Rows from block 4 of a small class-conditioned image diffusion model, named by matrix and row number. Rows with one number belong to one neuron. Each number is 200 + 40 x the weight over its row's rms, rounded and kept within 0 to 999. All counts start at 0.
After each neuron's rows are labels from the 100 images, of 14848 (inputs lightly noised), where the neuron reaches its highest value: "colour at peak" is the nearest of a few named colours to the mean colour under the peak; "strongest on" is what is common among them. Only what is clearly more common there than usual is listed. The data: microscope photos of single blood and bone marrow cells. In brackets: how many of the 100, against the usual share in percent.
# fc1: MLP up (model.blocks.4.mlp.fc1.weight, 256x128), inputs 0-63
# fc2: MLP down (model.blocks.4.mlp.fc2.weight, 128x256, transposed), outputs 0-63

fc1.106,273,217,103,236,210,206,253,229,223,221,214,145,235,240,223,175,184,231,218,256,225,234,176,232,218,229,135,244,137,182,231,184,159,141,230,212,255,235,188,234,175,247,313,183,143,125,257,225,222,172,188,226,201,163,254,193,188,130,212,229,197,244,233,121
fc2.106,182,178,262,185,199,145,217,212,205,203,178,165,134,197,202,205,204,216,220,245,276,213,146,239,191,159,195,182,276,168,209,87,273,249,220,162,184,172,175,209,198,170,273,209,121,239,171,168,140,180,184,222,222,201,217,187,162,178,149,226,181,210,195,191
colour at peak: purple (71 vs 21.5)
strongest on: smear: peripheral blood (78 vs 16.2)

fc1.72,183,251,244,256,174,198,154,162,146,226,172,234,171,171,130,275,203,213,175,238,226,194,185,247,155,221,188,190,234,260,168,167,175,194,154,228,186,207,134,288,226,208,198,196,242,155,177,188,180,240,134,210,136,211,152,149,211,211,153,188,198,174,200,189
fc2.72,160,234,255,220,229,223,215,180,240,270,219,249,194,214,180,198,208,163,267,120,209,222,258,226,183,160,221,233,192,310,187,98,187,202,217,186,211,165,227,254,173,205,148,202,191,151,237,208,217,99,227,213,134,150,166,234,156,249,216,162,261,164,193,185
colour at peak: purple (55 vs 21.5)
strongest on: cell type: segmented neutrophil (49 vs 20); smear: peripheral blood (46 vs 16.2)

fc1.124,84,182,184,180,167,219,179,254,223,215,259,121,162,131,143,220,158,225,222,237,197,201,258,148,269,88,137,208,171,256,144,226,159,152,196,224,238,238,172,172,211,162,196,156,243,226,264,272,183,168,190,174,248,289,221,157,223,178,269,207,147,211,185,206
fc2.124,131,236,190,273,277,189,205,210,188,271,217,251,186,128,153,237,193,207,159,185,143,207,206,175,241,272,95,213,161,138,254,214,187,207,209,178,234,274,228,147,192,221,210,279,159,243,200,169,198,226,221,243,229,203,281,162,241,185,137,217,179,219,254,186
colour at peak: pink (90 vs 24.3)
strongest on: smear: peripheral blood (98 vs 16.2); cell type: segmented neutrophil (47 vs 20)

fc1.163,198,221,232,184,212,201,241,211,249,200,266,180,215,179,268,199,240,222,185,212,166,270,187,205,272,243,201,171,183,225,201,263,239,221,230,186,190,189,238,207,191,208,239,195,146,204,227,227,254,214,279,221,245,246,218,253,173,220,242,242,218,169,263,256
fc2.163,161,233,196,193,230,232,184,218,154,185,147,199,216,192,248,162,178,190,232,233,231,150,155,168,254,151,198,191,143,197,238,185,190,332,209,302,188,230,219,236,198,187,232,164,203,162,231,193,174,234,215,202,185,181,181,215,248,182,201,256,195,166,135,216
colour at peak: pink (51 vs 24.3)
strongest on: smear: peripheral blood (77 vs 16.2)

fc1.235,172,212,192,150,210,239,249,167,170,205,207,180,155,187,155,179,212,171,161,219,265,245,205,248,227,181,214,179,152,200,212,185,199,194,182,212,140,215,250,187,163,208,164,199,266,179,309,231,202,152,160,291,198,202,153,180,203,221,229,187,168,182,195,257
fc2.235,209,181,233,228,226,192,259,186,162,226,214,181,199,282,171,234,215,102,239,218,254,149,236,167,192,149,174,194,184,145,216,178,199,189,264,211,241,194,228,213,259,237,180,216,213,201,141,192,198,136,159,224,179,231,189,182,144,179,215,167,120,275,187,239
colour at peak: purple (47 vs 21.5)
strongest on: smear: peripheral blood (72 vs 16.2); cell type: segmented neutrophil (54 vs 20)

fc1.254,211,251,258,253,164,280,250,238,246,231,250,183,186,222,262,202,214,193,232,228,186,189,212,256,222,252,185,133,233,289,202,215,245,215,166,146,167,213,196,273,169,171,191,257,223,206,156,216,198,229,201,174,203,219,193,215,159,250,263,192,212,249,261,167
fc2.254,238,202,284,262,205,145,204,116,201,155,174,248,204,180,239,271,228,250,175,161,212,221,205,217,188,113,150,102,255,254,208,201,274,219,190,269,146,262,198,238,225,230,218,212,161,163,187,211,190,184,207,224,193,204,185,217,203,197,161,218,230,249,185,158
colour at peak: pink (71 vs 24.3)
strongest on: smear: peripheral blood (83 vs 16.2)

fc1.95,295,192,241,214,240,168,194,199,200,227,198,211,189,157,220,175,198,204,267,239,274,176,205,220,212,204,218,231,219,214,165,165,121,210,185,204,236,220,231,156,211,179,249,183,230,227,200,226,211,262,161,247,279,252,248,193,207,172,270,161,171,133,178,273
fc2.95,168,219,171,287,230,195,194,243,216,173,210,200,181,214,204,282,214,178,164,235,182,180,272,176,147,140,171,211,192,169,152,194,158,163,111,156,201,201,245,249,201,135,199,223,275,159,166,212,242,232,182,205,118,217,208,209,257,238,255,198,213,245,186,127
colour at peak: purple (79 vs 21.5)
strongest on: smear: peripheral blood (84 vs 16.2); cell type: segmented neutrophil (64 vs 20)

fc1.85,186,179,131,270,201,225,142,234,148,296,226,174,197,162,223,225,233,201,220,227,224,250,223,145,227,203,239,169,231,208,198,159,208,195,160,180,229,195,192,189,267,169,152,176,251,260,216,201,201,165,243,313,186,192,248,192,211,166,209,263,194,218,234,190
fc2.85,213,186,226,204,184,190,196,221,310,213,205,154,240,216,150,293,167,229,175,268,189,208,238,178,189,224,204,162,228,200,226,223,311,160,147,201,191,174,210,182,209,172,226,246,275,230,219,223,197,156,151,153,179,169,214,200,170,217,231,126,218,182,209,161
colour at peak: purple (56 vs 21.5)
strongest on: cell type: segmented neutrophil (56 vs 20); smear: peripheral blood (37 vs 16.2)

fc1.209,161,191,133,216,210,154,232,202,81,225,193,251,178,147,213,173,230,213,230,206,168,245,165,208,217,236,207,131,160,195,172,190,188,222,175,193,174,81,186,224,211,232,167,167,158,225,106,190,228,220,203,150,154,225,200,211,117,186,187,206,156,186,238,164
fc2.209,214,206,269,208,215,148,270,255,146,202,188,231,240,231,183,211,182,233,270,253,179,238,227,150,190,175,208,231,244,139,175,161,260,132,156,236,215,290,183,150,234,201,160,263,225,145,270,185,248,242,181,110,232,237,203,241,214,156,199,207,165,186,203,187
colour at peak: purple (83 vs 21.5)
strongest on: smear: peripheral blood (43 vs 16.2); cell type: segmented neutrophil (40 vs 20)