python train.py --model="class-conditioned image diffusion model" --dataset="microscope photos of single blood and bone marrow cells" --train_examples=194171 --image_size=48 --horizontal_flip=true --conditioning="class" --arch="dit" --objective="epsilon" --cond_dim=128 --targets=["smear"] --num_classes=2 --cond_dropout=0.1 --norm="layernorm" --activation="gelu_tanh" --mlp_ratio=2 --head_dim=16 --fused_qkv=false --qk_norm=false --inner_norm=true --moe="soft" --num_experts=16 --moe_every=2 --expert_mlp_ratio=0.5 --slots_per_expert=2 --shared_expert=false --patch_size=[6, 6] --layers=12 --width=128 --positions="learned" --optimizer="soap" --beta2=0.999 --lr=0.0036 --beta1=0.95 --shampoo_beta=0.999 --eps=1e-08 --precondition_frequency=16 --max_precond_dim=1536 --one_sided=false --adamw_lr_other_params=0.0026 --steps=11200 --batch_size=256 --epochs=14.8 --lr_schedule="step" --warmup_steps=560 --weight_decay=0.03 --adamw_weight_decay_other_params=0
Rows from expert 12 of block 5, named by matrix and row number. Rows with one number belong to one neuron. Each number is 500 + 25 x the weight over its row's rms, rounded and kept within 0 to 999. All counts start at 0. Numbers have three digits each.
# up: expert up (model.blocks.5.mlp.up, 16x64x128), inputs 0-127
# down: expert down (model.blocks.5.mlp.down, 16x128x64, transposed), outputs 0-127
up.7:458494474544492489514493480499497493482443515481487462570485521503514509510473538513488523476471486469514479496483465489531519465462477522477498453502445486496547497453516464509518516495491446503498511528501488519500481469527467475500484472490517470483469490490511453518500500497484470496472527522505501530526531502479483445477463487520461533499488503460482550479470485473484501527524
up.8:526449546469481474477508472472486479520499512553523503485493511470474499510523471436510490537510452528532484451513509458513517468508513471523493514493509520469464495505534475525508480494471526519469495511432441512497479471535490481499506479477484501482484503504455481482512489470478489486497489475534478461518486488493493478519437475481498525547495521486494463483507478498502481461492
up.9:461513537495481520539501508524487487463514480512479497511505492512534484479447497514482479491492504520470454484485477533474505472492519501521525519504468523510479501509484487508497546515445531509469520492493501487566493517445466516444460550482523481465540445494461494503545489482501531525503525504496464490513487459500520523494454522487495449506518477520482529476486530502495501541516
up.10:531511492484418505525455523461513474498500475465516473490460517509508535474470520542515500536485489540479485536519530528511476554507506522484459504491479486497528483503476493481480478473481478549524546460511524487538539507485526523508498508506539480508519490472510509497521462455533497460497507495480515522463508489509467528503465527531514484489496512516487500517515516496558476478467
up.11:513487535484498510503524487474511459501517497548535516523508494534439505522547468513465500481528503523517510558524532518496463519479492505506475514554506491475523505498488496521547491489508504498561476497507524519458492493512514492490477491508527527549509556534515510487487505550483533523511516511475507497545563518479517476527485535515538529483508524509502564499530517498516513483494
up.12:471544508478532472503541517531493510515482478513502451502490483483474507489548551556494501497503500490495506472502493529485551553501478530526484491473515530551498489489475528496535521528471476462493488517457511482503502505474492555507471533481457495471472480528433487492500524531503499507506467519473552504477487517519478500486496504472477536481457528498498489499473551503498519505528
up.13:532505528546491487489514490494497500538499530505522507547499512496510539463485502490512455502484486525530465406509483547545527507512494511495454498497505533468495491465490477542517510497513441493549532476482501522515505503537510532525549445473501503492519503514472489517525509516518500518549496514501540534505520499497526459459526468485520516497494491470506525524513512473492513532507
up.14:489499501507539491477518513515481507490492525501472470540493466421504432471487495495565517500519469493534502511503493518466505490512467501477509534526513483498465543479519516498521510495465489453474505524484505461514492503525457499504500513513513519507470481532462539518474519490470496497545474517504497499486507558525488492518488497459437513504505539483518469482514523494493537552540
up.15:554474528479501518497469517497540484495503446474537508485490529546511481473503496540476496507514499533523503533515544474469505544516505507491505484544504530493529523476453522502487489474518508552525489459526513472504518534469512521461469487508492476525524525487536527493500443501513515495499553544495513515511523476488531496530504542480549481508500492543449533481513511516520481493504
up.16:513518526496534499496508514511467507490488535520505490534485500446481451469526494476529499537522478472549506447484484529437538492505468495499523540514502527511461519490534495500516519525452491496496517505476478488534513505511465531513497542499523500461479444529463490535506527480465503519517509494484488491487519545481516512480431488458501500527512543505503498495499526468496532501543
up.17:444493466510484525484447515525523488504455498479459514490501490491503513578512487475496551487490497522530490520535522512481494466531484519470491512461500533474477491449467479497505531496501508467488521528531528478470482489489533456508481530486476522471468530492494438516511523477465477528473458483476512498499509455518500520490495488551473482503474524457514521485496478518483483500512
up.18:512489504474488469507472492504505497511424473449510493508449483486503506458493492519470468471517457539483456480499483451523526487480522498524505529504494467490463511486471491505506503488493462486468552512477485463508461506464452498461504493482498484478490454480474473543526507499500497517509514490478470537480487447477499527494443495511488473548506520483482460520512502486484498531532
up.19:532483527521483495501485491529492515471510499512496484498559508529496507488545543511546481517483538506510491528550498488519532498537489540499469496483474524502461499477487521446491528519509531566550499506484501509554513525496515525502525514529513502521524470514505562495520502477551491539505514493523499527524517499547528496515512517505529518527506490534509507518515500564501530533544
up.20:550475524506505519501494520541522558495516528542504538509471490516495442471559517485481466516548531534548488465488494528481550517515497489536514530490523561487476517515503513550525485536487497490482489468495476514538486502509504528492523550533503525514514526498504469479526533480493527511532510475530519507510480494473523495487471517486521497505537497549499508504500541499490512514525
up.21:486503516506500525505518495470517487507495494582544481531478517500490506503468491502537492503499489528525466465514519521548504513510513544478489473473460494538475505489488499500557484486482489520511519535438531526511474510508475501472496518484512511522511505547422500490501509503533528478530506525542527485523464500505469487557498485509482516518482531476526478444496486474494520510546
up.22:527477490493464502483507480463482455497501530519475502486502498499505472483562491487500489452522521509507487508538492446503494516500493528474497520531513490456447486501556524539512483476462506542524511519479470501485484512529488504564534433543486548511502471504509523506495544500494449536530466520512500486507503513543539462513510518484534506492485479482514497537499512516492523527496
up.23:495459512481488497531493488528504495501513477498540481473482528546452518501438490517472493495489482558474469498494508487515469521499551506513503513516477531489508474520461508497486515474500506575467510464496494527510505512472514492499500472547519462496567497479480478487492451479545514486496545495517498497532505448466486493513484534494550455510526460502494514466487520511514498490478
up.24:501502487515515514457512467492518515463535487479491464510500517496511495499507486481526482484473557512502521505437443487506490488477464485491533489455474517535493520489485553459504459528539462458504489461483444507526495492497456497467508506450452513533467543491535488499493514514510544521504505485505482508495506478489528505481461487492469501520512473461513470538536515526498492481531
up.25:477497525464511481509494494451480457458522522479502510523501517442471505511499530495515515503502431484522477503489515463466483462455539454504532528524462463483482508514554451508498506494506521508496491536479464503510536496509480459503523496433487490497490522501500497496488524507478473489494500495478465476531542543488527491522469502487473483529473510520460516468509492490521530487454
up.26:477543494486466485489482501487499499441529515446476512525534482481498448475498508492468503481526495500494506509478500506469491514489457534504511491535498465499473486520485528480484481526486542530529525520472517511549481537511506508531497512470480546510509539499522516466494528493510539495530500467499432486507495511557515459496480489509496498499508525513528562526557510537471534519518
up.27:485511522524503519488507494515512487488506521526482491532493488493475464503534484507518489468485474524529501544521536580443498508521504530500494552516499517483474507494503506495501526509495473499524480511477532482506520543475503488538485503480481523516481497519475542477491537487497511509540458557458516470536532508541504437518490515462511518459499514503516571465500519468508537499529
up.28:516458526430492531490510508498527505495485445523503517437504445536508517502492467517475490481515452505503476519446528483513483517515501494536510540470521495518514511485470498467476502459513495474447455480502508484465503513464520528482477490493485470501515467521487499464524461507560480502484492518469490514500457481474489488522475481488485506495495505505479493457473541481468477474470
up.29:509484524521486501536513474532513481486494535548483530519469502536458513530528472484469473487504499550477464481527486531541472484499537493507467519502471510483471494522526444522528510505493510539512490533503465532482481504482518458534492483500510515486532508519507486461528518484533435519534464532511503483567470483470498469511502527510502502491516466508511513506498482497496515480431
down.7:512473482460499533494505510467518469472490477525510495525494499534518553491483519474517445515527500531526506489512519505508517496501476473498489504489498499505437477498455533496505538520493474536511510467502500505477476529507516509525529531500455512520527481491474508533490470502482535536508442487542529550502525536499455495500502501499441494437524517511509506465467492481456528485449
down.8:516467524495524495539556513499465505495487513444520530507478513522468503454532517530483457487500490546509533512477509521474522454485492507474457471504481498508503524493430529492454505463507530547484529463490487491446517493441498501492510500499501501505529518456470513513504465449465511506504510469509501498509514548488530486502490509475475449494497515542512507504499525515499494535500
down.9:483504513495525485472512510427518481481492500479512499538486490527455534465478516464528478495500562497511490520493516486556496477440439510480485456494542503510454463491452543486500533491489481512489524472504508486518486526492479478476505500502466503467510520484495490513495472499479516542509498465496501517525498533477473461471488511497435478510497505457486504469519485486458492498464
down.10:506522485514491493526464520522518507520493540533504490499483489491424505530435508457502483420541518487475510519521478517525475486474523527528505527498519460477479481522500494525522487539480509525521537527446490524482524507491490504444466502508470530461492493527466522501513536503524510469492496484528493514496480503494504489481445530492482499475481492513445501509486501486478513453521
down.11:476503480485482483518492483501547518491505509474446502521516491509514492515498498510512553485445527507503489521529493486536418523462535541536520487489503465498481489471509535455448433494467506523463505511528518504488523514484496488470530469490505513458510554512505517496503491467505461514444504484515497518478518548517497483533517493489482468446481515493500487522523520477498511495511
down.12:517511501525513536476520556530477547466519535478488566474531472527483532461512549494492495474515507508497511427487519489489566501501490485467513522519487504489489527474476521469528502476516508526545516473483470532437513486509502519554505511491523495521513492533471473515500507509481502484506476459478498491484507501479496505475469480513489458476532504469448479478497492487505495508470
down.13:474509559500493516495521500488487480504495515521494511537529505479497549542497479508488544526489473487534478422474511457503524509501510483526536529499478503466487506539518509469450515524475440506467484538492522502489500489489527519516509589500497487486463515508515487500507505460492475472493511491519525543491531493462529503520478519532523479496506464521483511545511500477519489458483
down.14:475507522510489462521510479476497483528481524502474540476521521464510499487506499534436465479462503545535524497499503559469528516505524498464504514488492523482469500530489509504478491535510508456525480502450493485486530514451512490483505518500533490556552513526434480468488537490502515487529532503488503508489523496546544519516485482501537491499498483488473543534476510537480516523479
down.15:522508515487528506522502528469470503462520505526482468500494506485527497494507536501525485541517520488506501492553484551455501542485500485499472475544484539463491518529550482537535511471499477494468474550484517493513471471531502511511525584494522500497484463464481524475460503467513497502535540510532469471517537482475532512509521534506531507522528523489508516520494494509506525538501
down.16:550478465480499491467504512501503497524468480521515455552519547515485461530444507509511486519529481484534496473521521458441489468475503491502452500507547508511506515492493519509523505480550479525504495518521529510532475456534463508502516472486462504511502472482518519492484461511509511515480489556514467487518511551469494477560502512476460522473503530478515518491476499473493476505507
down.17:510518435489507510529533474502516503488488506511479477491484470468524486479527490502510507477497491523476538503502443523521496513459494519521508543477493480530499471501469520522549480486492469486506484470512463514505519502481462512489510501532505544486514453479480509530481476512538529536513496477517490489452466545553465466507429497502485509514527491500479424517470514526515473509481
down.18:539481523486523533485533514477487474513502504534528478529498547540485518531463502481520474507533446453490485494482517493489478441474431504507464512507560487519500499467432523511462532521511498494492537494521496507485480483518458487482496515495431518481479501477529495562500498479483493507510515492507489500539520518496498472489515495488465509529506490503515511447532499486502480482487
down.19:496542481507473473487490493516473507571508531528499487493447460507491510519520554494538484480530463529498533536505474539494560487503521471522520492494540501507500502551537479569511519501511519446497489493493487521562506490483515510479488499502519501464533471524471534474490480520552490500527485490522476506494500491453530480484515503514496484508497479464503518511497503543503460492515
down.20:500482503538532443491466504514534544526506500502504495505507504487478439488470514524494495497478499491536526492522506493445542493508481516463476475481499512505509504506550464484536472479510526522552512522482532515528489525485468502488499464493511526522529528539533453490515477514473487469542502560517487482508464500541525482516516520520508543521478516479501547476489479503500476537549
down.21:512502507505508533504532483511514518497470492479487506528516485515527506499523516520521544496493485473514470465460467527565534480502475482490518541449515466526534497525508498500482512515474489533510468482558493476482523559518449475494504487490485507524519500503543450545516491512472481486504504480468512515523466465526483490469505506485451496544526532537506461478495499518519493446535
down.22:466479532528508510535471480461485495506522482523516468484510523512515450512570499538529539536472473510551492528514522506437513481531531530505486496512476505469572496513496507535498458508467488525466514526516516549503486474519468506516537538478505473504516503464492509499512477512476518446506506517509475490469527498470530507506500516526498518538514536492522493535516497502512501490533
down.23:485530488509494521491494491524490498456491462508500503475499487479474563471547498492441489495514495511465538495501453533536534497485528529468541498510457484498476520476488472472533512491486503500523489492467486458479482562479508499528488502509519515505542508550468465532512487494474494482515497531499484525451512469528474494506492477486535512528469459486486456564493509523489512518470
down.24:504506474497456498539452535538536544519525527503500543472504493518522511498516529513506484445532531508480491453476469525523514482503461503497481495503485447509500520502480527502509503462504526472496471487533461506509482490474539498491500461516525538475515479503483482504538472510504485553493510531518470490469497479486459495499437505490524519475486466524494448465520561500485513506473
down.25:487475490472485498547535507448493499493506489460488475521518532487500483497519475549529488447540507455514521493457516503489467492479472499518504482502522465508534554507456468510498480485518511497461502518500488504451482514442462476523523502492524460454526522498499504503483474489502503502480436513497508435519503525487512486490505534460520489485490521559524510518527525512498488539500
down.26:553488453527487525541478457502508501522506497505508507478458514529511476538536507511509526476476493530509501524559476524533467495493559534521498527463497455467516491509472534513493433516466500549470497531489488525471521507481474484497517511489484500487526509500457480509463475503508530502469466441494500498510486497547536499498538495495463499494509493544504485528469508515510518507516
down.27:516508491524473469486494527550512497495521487491507470494500435529476489449523488486534497499497481532514524523496512426498516521532556500524518500511446522469532507505533444475519491464466484521493484500476541512496503490512530483546456477466484488501537515514522477482520468516498484501492464488518527490488496455483506559487495492515499478495516512534521532498504483449530485511537
down.28:488494523496474501508454496493520530539504531501471548475476491468470549501497468495491521489515517522491490508526510510507498500509481465512494411463490491524505565510506516544501565484457503503525462481499516484490518521544530506497493505490476491513463475518524521509534500514531487523509494494550523526480443490496477494493458511469473526495495545553525529483485492490509512533489
down.29:510460520480521506474490483517503482516508508504511549489504510472497506452525438514466560488466506513432469497488510484483451502503510500499517506489499461501524513483491526497466485487458518481512497480500479516481533473543541455533522520478522478528481533489461545453521510492511515500461461472505512474474502489488530518495484477490517517488486456507476517556526538508508523492446