config.yaml
dataset: "microscope photos of single blood and bone marrow cells"
arch: "dit"
mlp_ratio: 2
fused_qkv: false
optimizer: "soap"
precondition_frequency: 16
adamw_lr_other_params: 0.0026
batch_size: 256
Rows from block 9 of a small class-conditioned image diffusion model, named by matrix and row number. Rows with one number within an expert belong to one neuron, the router's apart. Each number is 500 + 40 x the weight over its row's rms, rounded and kept within 0 to 999. All counts start at 0. Numbers have three digits each.
After each expert's rows are labels from the 100 images, of 14848 (inputs lightly noised), where the router gives the expert most weight on average: "top examples" is what is common among them; "patch colour" is the nearest of a few named colours to the mean colour under the peak. Only what is clearly more common there than usual is listed. The data: microscope photos of single blood and bone marrow cells.
# router: slot weights (model.blocks.9.mlp.router.weight, 32x128, trained with AdamW), inputs 64-127
# up: expert up (model.blocks.9.mlp.up, 16x64x128), inputs 64-127
# down: expert down (model.blocks.9.mlp.down, 16x128x64, transposed), outputs 64-127

# expert 5
router.10:482489483492474524536548463514495506532505562523495495545472481472518578503532521500505558491500571464482436409557554460544511498482444478493491429536473505542566533541579483523538468493517464
router.11:525515510492602547474471546469570484480525478527513488495546503497506548521491507450526488502471493502568483554480546509500433540532567438526513529536495497540479467574468530512497479559512545
up.0:438447569438463477557472465559480481521514441584524516396517524470478418440482534506497477531482523526625514492527569530478483424536476527453526471512475463445472502522493519490575506566474498
down.0:477436559442459499425529461458504534498527447575465518402462516548511550529525539497492496536492542550381520488471579540521496420513518543522485531494471536480550481456490528466577481556457511
top examples: smear: peripheral blood; cell type: platelet
patch colour: pink

# expert 15
router.30:400494447486505513461485474491536563485495501517470486575496452565561479482400477498493506465528500453421555495504566453490575486473460491467509420491469488526501546492478514518511565471481443
router.31:478538477474503488533535500462512422441432538464478409484487526518470469466497490451415499470497476502501493493406528471540463528429522581440502501559497482539555483559476469477445447552458575
up.0:539481476491485480430511510510478446554503505467533597497528477430483489492512523554557542493536481445557448540492459528501514503549519496483456466482532463530519439486503556497434459509495458
down.0:499458530477510481542544530514523522500572472472442539465453509538543529484442486484484462502528502468456470576490420523550455448543455414519524501482543512439526492531493573502469521516500548
top examples: cell type: lymphocyte
patch colour: white

# expert 9
router.18:529509525559549513511515530469420523522542481496451513474475484461421506466580535572465495513519470494505382468552451454441448518525467448501453521501556472517518486524592523485495425526461502
router.19:471527496441525535542552501522476531480529572492543393562505467513525531577409453528504591512504574463437549461480472496529569559466427412482543494536520523506533551495602482534528512526476430
up.0:509455528483544457466526517538375448523493555469504425448513472459443555559516460504453594535469504463509495437522418492489507515462476607511486459466483452482527452489532511514450456499499481
down.0:481460469496508485518522526509485460509481542462492440496446445425479488509567450544514442523398477542518484518475527472519560491457489750549488595498490508546515496525471504511503440460483506
top examples: cell type: artefact
patch colour: purple

# expert 8
router.16:548447496489513518471399561488485518501549434473486491416546508429500510564524497491562465485488509546540453525501431504484461480529589543531498550494505516460470476438466472557492539428495463
router.17:525421487494510541515421527499520538503526497497490503456545466441532550528491452479570538523438542536535436478536538466487471492492540540518511452520456475511479505500449437573539515454479450
up.0:475485422540463469588518429437445535479475505482495520478485540527540447494454516516417506481534458550459513515526558424490511468426474452460521455522454497489523595559446505478479505441475466
down.0:451568499524509483550505555528446432508464481513453515498502506441495449581538548457502509510477434486488485554500540534494543457505538515449442493543454498491522537506502539464543327489452528
top examples: smear: peripheral blood
patch colour: pink

# expert 14
router.28:439474417530524483497451557460560555485519504487478517534510429549509475475501472499488501498491474494445508519507461499510560488486483543464498453541506488511484550461517499481512580467462416
router.29:562475494467549481546585490498518524431497446617525468543484491504468562523447530514543526450546499481480518440445519532471478526499535521509469552486545549474531422517556511469518505597548524
up.0:431495532502530530477467465434494527470495519434507395522539459551502463497490417499444474469519471451465505551535504499492521458468512578486480447504473454544470524479472488501529523458489524
down.0:504480553463555525530519475464544432503525474509535495501512490561507448467599502490479425492480512452530617448520494452538478550500561538510475497473470492550480510429566497519514612465395560
top examples: cell type: lymphocyte
patch colour: white

# expert 10
router.20:520506463511464498505516446500445513490458501530519566505523496497536555519467480498492583511434546476492430441539579491541473466490439450502540441528465533588555494575511470490513460496492450
router.21:538546465512470481498514468521364524501483465478489529462509539514480498525474497566478525520504488512502501528552455531481498458513457445552534557440482507438532471463522463487458523519541461
up.0:475561495509506521508541458538506546447502452523506445521494517539505526548442459480541446496516537447513503470449513516524548496503511535534431531570503583535574510554579526539528479490488511
down.0:489487504489480511462456423457502463480437430493454469495536503462489480467602495490498508561510533489487509509523562482551540475488512556439522510493504427529480522468559465531555503434544517
top examples: cell type: blast
patch colour: purple

# expert 1
router.2:530506552447478529531542470576495444495473522525550579522527566469519513565497491453507526533479597512509565445482508552551527517535537362566538513495489543442543484512496494556525490511573496
router.3:525537335499445454493507482483593486560448535481482422494523484548514508499511549514517457490570453490548468546488571496544532515509504469426452545539436490509499547494453476498489459505519542
up.0:500592479441523473557525475507450554504519539505527429528484483517529624445539541516589498449476495504497454495522465538454466523485456574483601504492488472472489492552548451485512538434482492
down.0:519546507516543520508538497484556468530568426505536438509544479548486417528466613478456546474570463468504580505466463505553477546537532497507421430570528516538529545451539513498486502476507474
top examples: cell type: erythroblast
patch colour: grey; brown

# expert 0
router.0:510514537526561533465471507475437540478485404541483595494470503506436448482511515561485423512563427453529464565481432529445497485556561464507502569427519481494466479472491504466505507481500524
router.1:478500503529493570538569437519502459511513582551444516585466468524516482472546549555521506490579509450460509422514525470490555533509515537458497471506583472528513572502544514491525437523509535
up.0:480538510618533533514496549527491469498486514533558522492492491484576434509488482483503484500524534517560524521515497507419471489533441526447470468473515474473493484508473491532522504475496514
down.0:508526489607522546494490546464493503489496531528465521502508536523413567463530484550465497520541556526458479521506505534568503473540549568544524460527524503482503512500453535528524476483495475
top examples: cell type: proerythroblast
patch colour: blue